Weights of a small image denoising model.
Model: 6.91M parameters, 48-pixel images, arch unet, norm groupnorm, activation silu, widths [96, 192, 384, 384].
Training: adamw at rate 0.0038, 19200 steps, batches of 512.
Data: trained on regions of photos with short descriptions (Visual Genome), 203450 training examples, 48.3 epochs.
Rows from block 2 of a small image denoising model, named by matrix and row number. Rows with one number belong to one channel. Each number is 128 + 32 x the weight over its row's rms, rounded and kept within 0 to 255. All counts start at 0. Numbers have three digits each.
After each channel's rows are labels from the 100 images, of 14848, where the channel reaches its highest value: "patch colour" is the nearest of a few named colours to the mean colour under the peak; "peak at" is the part of the image that holds the peak. Only what is clearly more common there than usual is listed. The data: regions of photos with short descriptions (Visual Genome).
# convs1: first pointwise conv (model.enc.2.0.convs.1.weight, 384x384x1x1), inputs 96-191
# convs3: second pointwise conv (model.enc.2.0.convs.3.weight, 384x384x1x1, transposed), outputs 96-191

convs1.321:163111194122147109116075117146101144181131183171151156170120099168129139139124162104173142221111096136165136129126123171137150097140186085109107088110085132093131115118146128109162153114137160108128120127126118119077141213161114131158098153142076125195165117115082102143096170135113124142
convs3.321:142103093130100129100189036153155159102069143164134134099133129105174139131084083081140105145124158143122128132130123155090075179090190099121153139027097084174115121117104073128109130151205124122118186147075135077171124153100094166148140072183114097108115058135139139111064106106126122129
patch colour: grey
peak at: top right

convs1.272:145054115138119078175152125126142140052106161102128103120146113121115147127151129122041171068098112146158207133139112113117172053162095087147087097128132145078106162140147098111145160109143157124123136098095094131090131212133153138142134104122075119135120154167178150070023092149057079146
convs3.272:147157151083115114155148182121120112162059120157135123138147173106124167105135158144096107154039098077141124068128083123155093053110154135124121108183125145108137111110127159122070141111162085122100143084094130106087142096082158104100187148068175089055141118102081112138144151151118120083
patch colour: pink
peak at: bottom right

convs1.379:116160156130120162112143112106138194172122103135170111101160098114141142105135150135164105090200167127180157078139134162125125193080147099134087207107114090172177151133142110143185103094157151096151162089123114187036171081128040094145092145090082106172188171148113161083092088106181146133
convs3.379:089121111117089143127096171134088184107172122123140124104161119163116117155202123130145154134181171125169066151118133092086096143128138099144149143140160117107106122119128142135145092109170124131099127139160138177162140185077165142120126060147143159134143114072090121196135167114134139113
patch colour: grey
peak at: top right

convs1.156:107100153084088103086145141192084110153189123156120152132152115181129120189129145169163116076129110179077094195120134090109125070093106143206119121140121134160133188111112121132109128114079164167132120098124105145053073113155119114156170082109096152101149127080104110099073133111178157111
convs3.156:150142106105121117149163172122122140135131120155164170097131185132153075086153074117105133150121118130184146095143105193085138169120100069163156082086153146154135113145131144095150182060120114136133123145112141224148067145085160124166100141104143132158122083078126114158161125141150150094
patch colour: grey
peak at: top right

convs1.113:147154152163116130127132117087080114058127127115141153038152210154167118177147158151076194134147079093033116198150151154129153117109143159171208064135090125162150141183090125116149083125141107161158124107153174130122082108138097132120139163094148184147124097124129064079105148103158138169
convs3.113:170144093124092099114129084161145172128141093118133099106180136120075105094110153127155134114145116145136069173139128118062105107110133092140093194175151102133086226108146096107197151070031136142110123089108128055172149125163143111144115117152099080212092110193150148169140070157146145104
patch colour: brown
peak at: centre

convs1.80:188150161143138133171133129080157182021107149132120112147152113102168093127150093125158162111099075120144163199218161111121160178118090185129130096164086118119123138164120108148114148108167113109140133193121150169144091170140123141068125066138128097133110102114106165131080115129122056208
convs3.80:095133128084122116130135143066139211121163141129205140127120119135134126132184154112099159106099108134080117090094133122100119144098136177153167081142180102141059067146090175199125157094172151124114138127159169148114087096140158142115139119127166143109179123090058147165088126158137072092
patch colour: grey
peak at: top left

convs1.262:202116116110124131167128159145135197138135143103043197089137049130132100097101128079083123106141119154021096093161118075167117140065111146139110171063038181068075137078107112083069101085135104110130162148142105086133099170099164160138185117161146155099159062070097147105135114133013084129
convs3.262:118124143166159141106182101138198087111107145097139130140126114143106084154170135157114125100093103137107151141092161073164128167145099172126175102145146122105135115128117120120164101141163073091136130155129127144151141114117107116136137152176114115167129110136112195125118146154140146121
patch colour: white
peak at: top left

convs1.36:158163192117111110115175110167127129140046153114138117120112203152113148135131142139128192064149130139150107118110144153087083069127071151088154114139116107137111159129139125137133140111124143108142106135109113153123116141163120133097136072111173120105141151143139170127100198092182132142
convs3.36:159134072204113146118144124144142125126133140145125132144026102116105111120128092150162143135145155110114078126166128187069090117114146138143099162202162144139121116157076156159131155100187084123111204098104119168103098162052151072154115123166115079112159093096133115134171121140125222089
patch colour: grey
peak at: top left

convs1.96:155118115123127136057133131143139153223134110163135154106176041114104083092148095091192120152118086100082118030145133112162134108130129144124127220164167127163130138130139166132111128145125087149162126147143112102170144110052141155141148123148100182110119145112111091118129144076201156098
convs3.96:062049059166116132138104127142156123186128118127125062116014078111097091115093123107103126122130143078066115088134148092087123115109120138104109090128139128142125100110150159124113112135112117222127096150139067104096127122056130133059125126115080132122086087099103123125082118109146085108
patch colour: orange
peak at: centre

convs1.77:166113152146099130139151108132112076084115126162088136118090044094094117117133129111170164098067129108052116068236122078156217077124109120119133152048146150027062167113105106121079196066112099154166110208069123131126083163166145121142165121143104143102091086088164082073081150164106061105
convs3.77:103119138197124147132072161126104146056199129065115106162134110155141146136128124106155196105174096176128131158167128116139212194158130064097131126097135129098122113133210027135143118119075170151092059130143136075132150119152177099135113156134108105206125138134109127138127139093128107107
patch colour: pink
peak at: bottom left

convs1.86:102106119131169122125162143012171153170149130117131104141092101102154132131122156120223142111132118126054144103157135125109111109100159158154141200133168104164234139133145114104156098159175156077084106117141052159162137120155058148058126125077089138115121149146137204087132111083153108175
convs3.86:095130049133117086117147099099108163110095118176175103098052158153163128141171103118114103110123156077137142047099181150122114117113124175103117068105135125148077093165117144139127175114096106167101109082170130133138122161133176170144145068121186093116175127084109106241132147141151119115
patch colour: grey
peak at: top centre

convs1.197:153148135125139134116112068115108152108128098165135092173126066117093111132103081113201088134106138158199108039120113123071118099081133087137111232075133124138167096202141138123159106137096141144102087179117098140124138137157098124078142140081080108146133109196149143197143104125182124100
convs3.197:175124143172151163128157158140173207079149140177200112156166142107123166087127113173110135090112127141101125072123142138171176167085159161132150093130141140150053078110096147147127107119072116180135098133119164130145126072098130078161117095110117074124125062117123140209150056162104139097
patch colour: grey
peak at: middle left

convs1.108:045128088145184073098113107050115148116043176147120092119147095079148130172135111129156140145092102115031115149190154155160167117157143195096082090164141157125075143125085144113131121118111149139112125149084119165149120142133079101207131107067101190184125134163110096134100094145125157126
convs3.108:119134072076080132099185082099143169136126173105107150118086116116147112113111167167137086117088144089113138107137085193099153095138106131195110131085125136116195125157132177102098105137135108111088089165129096111145119094176045164138131121076096136073128194098171146068134117131112162158
patch colour: pink
peak at: bottom centre

convs1.247:101113140139092109124137110172091030131152090135111119088156159132193100152104128133074138111165084099188125115133159135132160122120127156176131110096128117066038213099133081084117132084133109168143123189134163121114104102159132108104174109168126144132160098091096115128163143128076123132
convs3.247:064070082169126137111144109077108087145181098125138128163068113126183048089178125116172084139139153109134137143094157149113135090092124145176060137056157135138119114163153201108148207110103067146101120117109109108154065100132114155150143072052170088090153115118111114150137167157139132137
patch colour: white
peak at: top left; top right

convs1.259:154081134159139084152128101120133141098109123144112136194183078148149126138111120076186103142078112144113133100135105081171163152108089145121131147076107127123136103094096103174104135085125152115122077041087134112144099182154081129128133131124102146111127124134142174132065152112178149085
convs3.259:126137129103120128166136137096130180121124118148136133129143159140125171138126172052131133174148140158163089137120134125123070167122145169102152128230142154125145165095131093106139125146143169094105164073179159137114125100092114111103136177159155138182106095131131126102089082125112161117
patch colour: grey
peak at: top right

convs1.309:087140135128104121119159103103124153157067109071148075080112127208161120117142140145145121145115098154093147204157151177083170107105105142109157137086081132123140148171141107122121152147174096113148164174058068150098235118145103156147117094093097125158127103134135183065153109142179132185
convs3.309:124168149107127131092147124136127113117100162044130192172086110139074142149116184109115102136142173122140143120111069144105173132107073148124118190094104080131129138098193140142122075142134146075156076123135132095161116138160124119098144210151048093083088169132122177114154044132086121133
patch colour: grey
peak at: top left

convs1.317:184061193106147129139095139113116100149114164137106161187123120048125044112155111064051025140078164089142117105170117080136156097143126100140076169066131112035059092100129142040081154097080114129106068168163135124132090150097107082148130070135091144118124055092111102088117128171085137141
convs3.317:172105131151128137087116150160113113177138099144086169096109125140130089106093144130174053145110120111127180142147150108146125134156140090127108173109112139116109149114150153123133228106087101140150103101147135125102085189159108163119100133093136107112111081102117140090143123118105144208
patch colour: white
peak at: top right; top left

convs1.50:129132125143143129063122143127076096136148111115120120176116098152135093112109188132137134127138087104119110142154207141134133137090145130132153155120115105136120152131136135087150149124117109146119141103125116125138152096167138146014127117141132190154135160122115096119116129140143120115
convs3.50:156191179118191120169091183155170108168133086116123137148162100120153243145083126123125146112141106131126125143140108093156116177151109085060121158169104134121141166156153099108119112179129143125148169148070148148162168123172131118119147185131098209152096120141162061104155146046110096117
patch colour: grey
peak at: top left

convs1.332:099125131123069131114140128110115178112101119122180113104136121183119113162094107140151126172119141100134112166125085118107185142113142145175157054146136109112170139118137123150097095090109112155150132121117131112095107118124129146131117135140171145124136104085121119103034121113167163069
convs3.332:129057155072055149116130120121194164138141200134130085082146161086156140129121131129165119074038037169117147140071099080173088061144145134186125128158124171131144124187165122191127140134173128173139207116070115203118116139105140148141105096081138071097148111125103148138118165160119120161
patch colour: black
peak at: bottom left; top left

convs1.23:134135122155105088092089146066134183090053146152137157148122109104154130065105135096092190101131140166112125159163124111134199149081098114141080086100127110130138123120152105128133176117138115147144130141114049168113146112142130129097101091117131101166119114147127125117113105099102086169
convs3.23:152105173121132142121141171133079050187145134107132155095120144152123118086171137133186156151135046124140229117120102075189079122128122187153066158112116129141143083156158093117149112173158139091158182170097143071188100182128106145150112152108088135153137160155107134152112125173149095179
patch colour: pink
peak at: top left; top right

convs1.41:186125095124120097118122134113188101104097145105114166108098140159144072098064110057193217133091138160084133122116138106152172097153127181041109123129118108142096148103111101110173051151134076163172135099128154093150136107195124148085115115133134128145092132169143099098126132109098114144
convs3.41:101139153043080092091144134171186098161112146111101134113166112136163136113188163142117047099131108119158123134121123110069113108129094148155099090122088173129169218170100214166046159140139142163128122076170126184149076140116102197147158128104116184124123125134093147092109108114132179158
patch colour: pink
peak at: top centre

convs1.336:096154130103096133099085107094153190143098099148114103078200156116159104151142128137113151126156110170086118144103119096105136099042131138094133142132105120130109119206139148122168156167125158079151125075167080118091157142123103167079141114102099127138136168135139206148112152054134126099
convs3.336:135145140145179125131169155172133116138048156131092192148079122131112128157105138146111086116113147123086174123133178116119130084089099149093196131149168108102140039108193089161143113127099084119133088171118097186108099117137113074110090151105059158145050118094109136062149159120077098117
patch colour: brown
peak at: middle left

convs1.90:122119103108096146131119110000124104150101161130158165118157080065158073131064135153089099119102114137098150113154142097129181125245132106110082102134102121091089141097178159092095223132144143118095243126067110107127151131144139097137079123112152121123130142113120132172131094140177105197
convs3.90:121087135133110143141114098106134082133145144132099083139067093120128163109177161168102148117132111094076118102079125105110128095175134125171109114059150099119127204085112186129116036177158150105181131133094147078191178116135043064132193126156149095141151160122153120135115118150096145118
patch colour: pink
peak at: top right

convs1.146:168099117143128094123149157063094112080096191155168142138093075108147200133115126108160109114176113135183135072104111119168165079128111136146148125062087163108122081114143124160108119145108107014128148085117127140070094199122109126192102077094147153150227154125131108153200133149122165092
convs3.146:149077078110158124151119115117082158153136154131161167071108163146194110096140130129141111136146101114133136077111154135128104146126119132117129132089115136176088120164152090177087111153142110118124097184157130115170105172142124133137240125131075174144113127086111143158099151093124124117
patch colour: black
peak at: bottom left

convs1.303:179094117127150124166150119105134152151091153121129162177129062092160084111140136105241152092118102150136131000134156063105144093112119123110123112082122131000165083140180114093080164151104124123146140123124138127118084147104155171156118128126209157075159089106120102103111112103081101179
convs3.303:201090077148143137132128127170106118160111142102106174146076115121150123110157103181182122153118120115064155136167115142112107108125114090134106107104144160157078130147105142139126128125141096133109133128078093138117093156077166140104089109136116108122106110120131086190141180196146134099
patch colour: pink
peak at: bottom left

convs1.211:154118093098144116103128080156087185217091110080191093108203144111144097136124132112052140115124121122146157088114130128126099072166135176138143038183149107151113116135143158170143110138106138090146164076156131123133144137101110145128132152137061142141148182113105084144057157131131136144
convs3.211:107173102127134111102129117031153175087128143098140062098198185108100093120169143128103080086146141148232140221159086154145125092118158114070137125149091149104132092131164136125099172092122128122074126149164068148146122157147141161181117191086172168161149154141137153119140144119114132134
patch colour: white
peak at: top right

convs1.206:180118102144147119131125138181128132179110133093144179158193079124166101111125133092226137085116130094104115147145125092167109203165109122195052167091105152087082127120104117125066119102131176173162023153111093114097110136122081097149154127130145151087078126123115121131174107102128159081
convs3.206:082137179099112153135067206150099140084121132130138147139189108098126126101127079155132103069099126150071146134101091094166197053101135119145169102075119124125150107132140177135071043164122158141095093134070111186105079107114124115128124171086164124106089103118136163126190140158136123136
patch colour: pink
peak at: top left

convs1.245:139081133106147071111138142111162104067189162123094135110110153130155123128147160145126160148114126131174088145086151114133100128078163181154159136150100111102137103102169115083127114122121119140128121119138104079115153113159101159051143180091133133115116107108131170062025130146130152101
convs3.245:136145184180187126169093174118131159143157088124105136134157114133074255111110127162100169104146120121149112123176109093168099132089091097092172134168116138147133140119167109110109132171138162118101114114097154135125152080149095059113137186120075146113144127128183093127144077067126096138
patch colour: grey
peak at: top right

convs1.252:128123085115109127139114129081132105127133151137134131173134112101100146112066124155255255131139140130088084124158138093153119120153130133127065091118091139028043189070182146110138057155096126127157177137103136070138127126111143150138137115146126151087123091053140133072140177159175165100
convs3.252:114105136120175120143087154145108077107159134103145122152087123066175129110119159151128154152125092121134190082028145109081154157124158157207183107108143158115115160147111200142138084141104115109104077157125162078176121112106105093142131196160112064084155121086139152143126122092164180114
patch colour: pink; white
peak at: top right

convs1.164:121099116154185183135106126154139191098122146090101159094136133122152154127099098120112132111136109098052109152044094087119158126154136106159124075147136153110113115152151136115140135099130150112144121133156155175148077136052102144086141184109111083182171148083110048116146141080120141082
convs3.164:213119186045134132152075135104110161158139096123160152150135137116152145127094157037137145140140078145135132176159078137111150087134133117084151175178113170122131129153154079110099081122145169131139161078084136132184104118158089157090194159133148146174125121126151194171184053092134105089
patch colour: black
peak at: centre

convs1.277:086152062178169120118058117130131144079061154162092105128138164103136129123122106104124164132138147118136123088124175099103125092135183132141157133210166176131111162154153111140185116165120109132123125111096108181146116127105102144103161111098155075156210134112146081126083088080102176115
convs3.277:134131121104085130167172166130163125100100056150101102120131143097168097179133089167124109090087141142088164089150043135141125115117133190174124137095123149098122088065108119098134112153219110108132082164118163104089161129106148109113108131180149177098101104150155104088071242137161159146
patch colour: black
peak at: middle left