A small image denoising model, trained from scratch: activation silu, batches of 512.
Rows from block 6, named by matrix and row number. Rows with one number belong to one channel. Each number is 128 + 24 x the weight over the matrix's rms, rounded and kept within 0 to 255. All counts start at 0.
# convs1: first pointwise conv (model.mid.2.convs.1.weight, 384x384x1x1), inputs 77-153
# convs3: second pointwise conv (model.mid.2.convs.3.weight, 384x384x1x1, transposed), outputs 77-153
convs1.341 [109 101 142 113 132  86 145 154 111  99 126 140 118 151 148 124 132 146 123 137 101 109 149 154 132 128  94 144 108 107 135 118 119 145 108 128 120  99 128 101 133 156 116 124 124 104 119 122 142 111 150 157 133 130 160 105 131 108 119 103 139 143 131 124 154 142 107 139 128 143 147 131 119 141 145 105 156]
convs3.341 [138 133 144 125 123 143 116 120 145 131 135 131 151 128 109 151 132 124 146 145 116 133 138 104 145 153 148 152 115 118 139 110 146 143 124 109 139 134 121 139 110 108 149 142 121 109 121 151 142 119 136 137 109 110 154 104 139 150 125 123 128 139 121 107 133 117 145 122 148 104 128 108 134 128 113 110 134]
convs1.342 [143 128 147 148 131 100  95 161 123 105 115 133 129 137 126 119 130 110 114 130 130 127 136 116 154 138 101 123 131 101 136 112 151 138 139 122 145 136 150 110 126 116 108  99  96 131 115 112 118 102 132 130 126 147 124 138 106 149 120 114 130 136 124 140 132 161 156 131  99 123 115 134 120 119 141 102 108]
convs3.342 [140 141 151 113 119 112 133 142 139 141 116 112  98 118 140 118 129 102 121 128 142 139 104 148 147 139 116 112 113 126 145 136 119 129 133 151 151 124 149 138 147 105 125 162 130 142 132 127 120 153 104 136 139 136 135 107 115 116 110 105 116 111 130 138 158 139 146 124 120 150 152 119 124 136 156 133 146]
convs1.343 [ 88 112 186 139 121 202 150  76  97  93 231 130  69 136 191 255 119  95 239  99  64 194 118  57 204  82  81  44 107 206 200 199 140  86 122 241  69 198  84 130 255 119 131 221  23  78 103  86 143 122  81   0  61 110   6  26 147 230 103 133  44  71 105 227 159 108  49   0 126  72 182 149 149 216  14 159 213]
convs3.343 [188 113 166  55  56   0  58 151 196 237  83 255 204 120 140 191  25 148 255 113 255 255 163   0 156 116 173 145 126  71 164 103 213 121  15   8 105 255  87 153  89 124  84  17 149  72   9 214 108 146  93 139 255 188  27  41 181  82  74 173 162  48  78 239  22 201 160 231  32  99  95 188  43  62 103  92   0]
convs1.344 [127 101 125 124 110 151 161 138 124 136 127 117 121 103 146 117 137 106 101 114 104 137 121 118 109 138 150 107 144 127 136 126 101 111  99  99 118 119 138 140 147 121 142 119 133 135 140 113 119 113 106 132 111 119 112 129 146 109 109 145 127 150 149 105 142 140 138 144 143 118 107 123 120 106 122 124 142]
convs3.344 [133 128 129 128 122 120 125 120 150 120 111 151 135 137 125 150 137 124 146 106 133 140 145  98 146 107 112 138 153 142 122 128 113 140 126 143 154 119 116 155 116 120 126 143 143 128 120 123 140 111 123 106 104 127 123 109 144 113 136 146 146 148 125 144 120 124 118 144 105 135 154 122 142 154 137 134 122]
convs1.345 [117 131 144 110 150  95 127 157 134 115 144 111 124 126 133 146 112 102 104 136 114 114 106 139 120 114 126 107 145 116 155 133 116 162 124 145 103 152 125 130 148 134 147 133 101 132 138 114 122 130 116 153 127 125 130 112  99 133 128 140 115 113 144 164 113 154 132 155 121 108 119 118 140 116 144 138 115]
convs3.345 [101 133 128 150 146 109 142 150 111 131 114 131 121 107 136 143 151 150 131 134 115 140 127 117 131 145 136 149 139 143 143 127 141 104 139 131 144 139 134 131 116 120 126 126 150 145 147 108 124 137 138 107 151 103 122 109 113 139 121 123 135 147 149 124 139 108 119 154 138 133 114 147 122 123 118 118 126]
convs1.346 [145 116 124 115 153 142 146 151 114 123 144 146 100 108 110 121 149 136 138 154 131 121 128 149 146 133 122 114 113 112 134 139 124 121 116 100 144 152 135 141 157 117 111 135 138 152 139 105 108 154 117 129 105 123 118 156 142 100 124 149 146 128 154 124 119 153 131 135 120 155 123 120 125 152 156 159 124]
convs3.346 [147 131 153 112 118 140 141 136 114 121 142 151 116 116 146 121 134 116 106 136 141 158 126 133 120 118 120 120 111 140 141 151 111 145 113 139 158 123 143 110 126 141 102 132 148 151 126 152 120 125 116 115 106 138 109 132 136 103 126 114 109 154 111 122 132 157 123 129 150 113 138 117 128 122 145 114 151]
convs1.347 [145 110 134 121 132 133 125 128 127 113 130 131 114 125 107 135 153  97 117 137 119 139 116 103 124 147 126 108 120 115 147 130 148 136  91 105 134 151 131 146 162 119 142 124 140 139 141 142 119 126 127 120 143 115 108 149 124 132 130 140 108 146 119 122 104 148 149 128 121 131 110 111 137 145  99 127 122]
convs3.347 [120 124 137 128 117 143 112 114 129 127 108 139 139 142 126 143 118 135 120 112 136 126 151 147 143 134 110 123 132 144 140 126 150 134 151 113 121 155 138 138 133 138 133 131 143 139 156 105 153 128 132 119 123 106 126 129 111 144 115 121 135 147 103 144 137 140 142 128 111 119 132 146 129 133 121 113 125]
convs1.348 [123 134 150 131 141 145 123 151 132 138 105 131 156 122 152 118 138 106 135 114 152 139 134 115 118 134 136 111 133 109 121 158 156 125 110 122 152 106 122 108  93 119 105 139  96 119 124 119 102 118 104 154 141 131 155 163 144 151 118 134 145 132 146  95 136 124  97 117 161 135 135 134 116 140 123 121 145]
convs3.348 [138 112 110 113 122 116 132 130 140 119 125 140 139 121 127 109 132 124 107 129 145 116 153 144 131 142 137 150 112 138 120 132 117 150 150 137 149 118 129 147 137 142 154 120 131 154 155 154 112 121 118 144 102 127 133 106 141 145 152 133 121 105 125 109 144 122 112 131 130 112 109 135 106 123 156 147 125]
convs1.349 [151 117 103 126 121 101 139 109 143 129 118 151 108 151 105 137 144 108 107 140  99 125 119 143 136 144 135 125 125 111 129 122 118 153 152 119 112 107 155 149 154 122 146 145 129 140 113 141 145 126 155 143 152 123 124 114 122 130 146 149 112 128 145 110 129 128 141 119 100 121 135 129 132 147 112 128 147]
convs3.349 [104 112 130 129 136 151 149 139 119 141 120 149 132 127 104 107 147 114 127 140 131 128 140 144 103 124 134 138 153 119 142 147 123 140 152 108 126 137 137 141 143 127 103 140 150 115 152 129 118 125 122 129 110 147 110 136 141 120 124 149 124 127 127 140 113 115 109 128 145 116 113 121 114 134 158 111 137]
convs1.350 [ 79 132 160 119 114 222 173 126 152  94  63 104 136 145 197 147 146 153 217 158 119 126 132 190  99 171  80 115 133 186 146 147 116 101  83 107 140 178 108 185 160  71  69 111 165 176 155 109 159 144 148  44 170 192  74 117 255 147 136 150  71  70 116 154 163  52 152 123  95 108 137 120 123 191 188 149 122]
convs3.350 [146 137 157 197  67  76  81 101 141 157 146 171 135 109 180 174 108 130 138 175 167 197 126  44 111 183  31 179  71 101 225 111 135  61 103  62 176 157 122  97 207  98 169 109  89 158  50 208  98 134 114 152 180 125 138 144 167 124 124 105 204 107 138  76  96  97 102 133 177  59 125 142 112  42  69 165 113]
convs1.351 [113 114 123 129 117 124 132 140 121 127 116 129 117 130 121 145 119 114 114 139 138 141 151 128 123 122 144 128 109 112 127 147 154 138 104 143 109 114 110 150 126 137 147 123 122 114 137 116 114 101 132 139 121 128 154 131 139 148 120 129 136 150 113 120 102 132 159  96 139 145 148 118 127 144 134 140 140]
convs3.351 [142 105 108 144 117 145 135 134 125 148 118 151 112 140 127 122 146 116 121 133 142 146 133 127 133 120 130 145 136 140 105 137 109 122 137 116 108 129 109 114 129 141 117 106 110 111 142 120 139 130 105 121 101 132 129 114 132 153 144 130 121 110 129 115 124 112 128 111 136 134 125 130 105 116 137 121 128]
convs1.352 [119 131 135 124 108  97 123 149 112 136 118 102 107 113 114 131 113 125 113 120 106 141 141 132  96 155 146 148 107 125 123 127  99 103 124 152 124 119 102 130 166 155 126 121 126 129 145 145 155 104 137 145 133 145 118 136 113 141 108 134 131 150 149 135 126 122 172 100 112 154 107 129 128 127 133 150 111]
convs3.352 [142 120 146 103 108 105 115 116 124 116 111 103 101 126 156 142 141 151 120 142 124 103 123 120 129 103 119 134 133 122 110 143 114 104 132 119 102 106 123 142 124 110 140 113 114 144 112 111 114 146 123 104 125 150 144 112 153 146 147 142 108 120 106 131 138 135 103 138 148 132 117 111 105 112 113 155 123]
convs1.353 [111  82 140 151 120 105 117 137  95 147 120 141 167 138 134 129 118 121  99 111 160 121 130 113 122 127 108 152 124 112 132 125 127 151 150  78 129 138 110 124  90 137 107 128 108 119 133 150 144 104 135 143 145 138 170 136 126 128 144 150 176 133 138 114 110 100 129 127 138 106 148 160 159 125 142 141 145]
convs3.353 [135 115 134 113 136 118 149 130 139 149 148 143 138 127 108 106 116 130 141 136  99 109 118 166 139 147 100 131 111 119 144 127 148 126 160 151 153 118 148 113 113 116 112 151 107 138 141 131 148 152 116 137 116 129 109 108 110 146 106 147 129  99 125 108 122  98 126 107 116 126 134 149 149 145 149 116 148]
convs1.354 [118  99 118 137 110 129  99 153 115 127 118 158 131 139 134 119 118 103 132 119 123 130 111 160 115 118 121 117 124 127 132 153  97 138 131  88 114 141 136 148 127 107  92 139 133 146 127 134 119 159 157 145 154 139 147 129 151 111 132 149 144 150 136 125 138 103 144 113 129 116 123 107 138 117 146 152 134]
convs3.354 [107 116 130 115 114 149  98 151 152 109 105  91 133 148 129 121 148 111 144 136 139 125 134 126 113 119 120 117 112 128 127 137 118 120 155 121 120 124 136 140 134 164 121 133 118 143 124 141 141 125 134 145 116 137 115 126 114 149 158 115 106 114 138 123 106 124 117 139 114 154 143 104 143 146 145 144 125]
convs1.355 [124 122 127 139 152 109 148 147 112 140 128 136 128 136 143 124 129 120 105 141 115 131 113 118 136 117 144 145 121 127 125 122 150 128 108 119 106 142 104 111 145 132 119 151 107 144 146 129 153 137 149 124 138 133 131 151 125 132 129 118 134 125 137 129 131 129 120 142 147 115 110 111 114 147 133 135 131]
convs3.355 [147 135 120 115 109 150 152 121 149 148 107 122 118 135 129 120 130 131 131 141 143 136 134 138 116 122 133 155 121 136 143 132 152 109 117 129 104 103 112 123 120 115 135 138 142 140 144 124 104 100 102 112 122 126 108 152 111 125 122 137 130 138 110 109 130 135 111 138 142 125 111 145 106 124 122 112 153]
convs1.356 [145  88 149 114 149  87 107 140 100 110 117 130 155 117 141 109 136 128 124 133 154 118 150 137 145 124 122 155 121 123 126 141 120 148 127  92 155 130 121 120 136 145 102 116 119 129 122 149 120  93 134 154 131 107 138 140 125 146 149 132 151 123 134 149 115 130 156 123 115 111 156 142 120 102 145 110 143]
convs3.356 [129 126 119 112 108 147 136 141 101 142 139 136 124 144 132 126 152 113 115 107 137 124 141 110 132 138 144 105 111 108 141 111 103 149 108 108 137 144 123 110 107 124 147 146 122 142 101 110 119 128 122 117 130 146 107 149 104 110 103 123 123 145 138 114 149 148 121 146 131 145 118 146 132 108 148 147 118]
convs1.357 [136  27 169 129 136  88 136 122  89 148  85 135  88 137 122 104 139 135 116 128 155 133 118 130 137 110 100 124 110 125  95 134  86 126 122 117 101 145 151  97 126 140  93 171 164 145 164 110 142  94 163 165 153 113 160 126 148  72 167 127 186 165 109 116 145 136 118  95 134 168 143 137 125 147 137 155  96]
convs3.357 [139 166 125 146 148 106 123 145 127 106 125 108 160 132 133 162 114  87 156 117 135 143 152  84  95 175 115 144  86 123 118  84  94 129 112 102 134 124 165 100 150 144 136 118 119 131  55 142  99  92 138 154 120 117 143 144 108 140  98 134 144 111 152  77 118 137 158 180 125 126 151 129 144 110 129 113 138]
convs1.358 [132 128 120 109 109 111 105 138 126 133 127 134 113 107 141 139 113 106 119 110 153 115 132 136 126 129 150 124 103 115 124 119 101 131 150 117 114 134 147 140 122 115 117 102 101 120 119 133 139 100 115 130 114 117 134 133 158 141  95 147 132 121 142 135 135 133 150 143 124 118 149 113 147  97 152 132 132]
convs3.358 [121 139 106 132 143 132 130 134 130 144 117 121 117 141 152 137 132 103 129 144 124 141 160 112 128 136 155 119 159 127 153 136 129 155 147 157 134 143 150 122 140 153 138 114 114 109 135 123 114 155 126 140 140 128 150 110 111 149 146 102 123 144 122 151 148 132 119 126 138 152 150 105 111 147 154 111 154]
convs1.359 [155  85 131 120 138 126 106 107 120 133 117 159 125 140 145 152 144 118 106 140 151 143 144 138 127 131 146 159 143 117 105 135 125 131 127 116 128 112 116 148 156 110 132 149 102 156 111 143 149 150 166 138 133 114 159 132 158 134 137 128 154 147 124 101 112 122 129 121 147 111 149 137 143 135 150 145 122]
convs3.359 [ 97 126 130 131 126 124 111  88 129 160 156 153 131 109 133 125 109 114 111 135 136 144 121 137 120 148 140 160 146 176 113 163 100 112 122 115 127 139 144 141 134 110 119 137 115 152 163 172 101 137 140 141 126 104 116 174 146 118 142 107 131 138 141 126 131  95 146 165 132  95 115 137 148 154 131 152 115]
convs1.360 [132 120 114 112 116 126 153 126 146 103 142 115 117 107 115 112 121 109 139 104 105  99 128 125 152 133 117 148 137 126 140 146 143 117 148 149 122 127 120 154 150 148 138 112 112 130 146 112 134 119 134 115 119 137 125 132 158  85 138 146 149 131 162 145 151 136 126 100 118 152 125 134 113 104 108 115 109]
convs3.360 [132 122 119 131 143 119 112 120 137 112 142 141 146 123 133 125 143 124 132 141 132 133 119 143 143 110 107 103 121 142 130 141 135 128 151 148 106 121 125 116 118 137 114 116 145 134 148 113 130 128 127  99 148 128 119 113 111 148 124 141 123 110  99 121 136 134 123  81 138 134 149 118  98 141 146 124 132]
convs1.361 [130 127 141 124 127 128 141 113 130 111 118 126 121 137 134 122 120 109 135 142 115 115 107 130 109 120 143 137 125 131 133 144 135 161 100 120 142 146 120 112 104 136 148 140 146 143 106 151 135 103 138 132 153 138 164 127 140 112 150 123 136 126 137 116 130 112 119 110 105 139 142 154 108 136 129 111 145]
convs3.361 [121 126 123 107 141 121 113 114 146 109 110 119 103 138 102 106 126 121 113 131 149 140 126 146 148 148 154 143 136 125 117 147 129 116 111 137 142 151 146 132 123 111 152 111 103 132 107 123 143 146 105 129 150 113 109 132 150 121 124 138 111 122 109 112 108 157 148 141 153 121 137 111 114 110 107 118 139]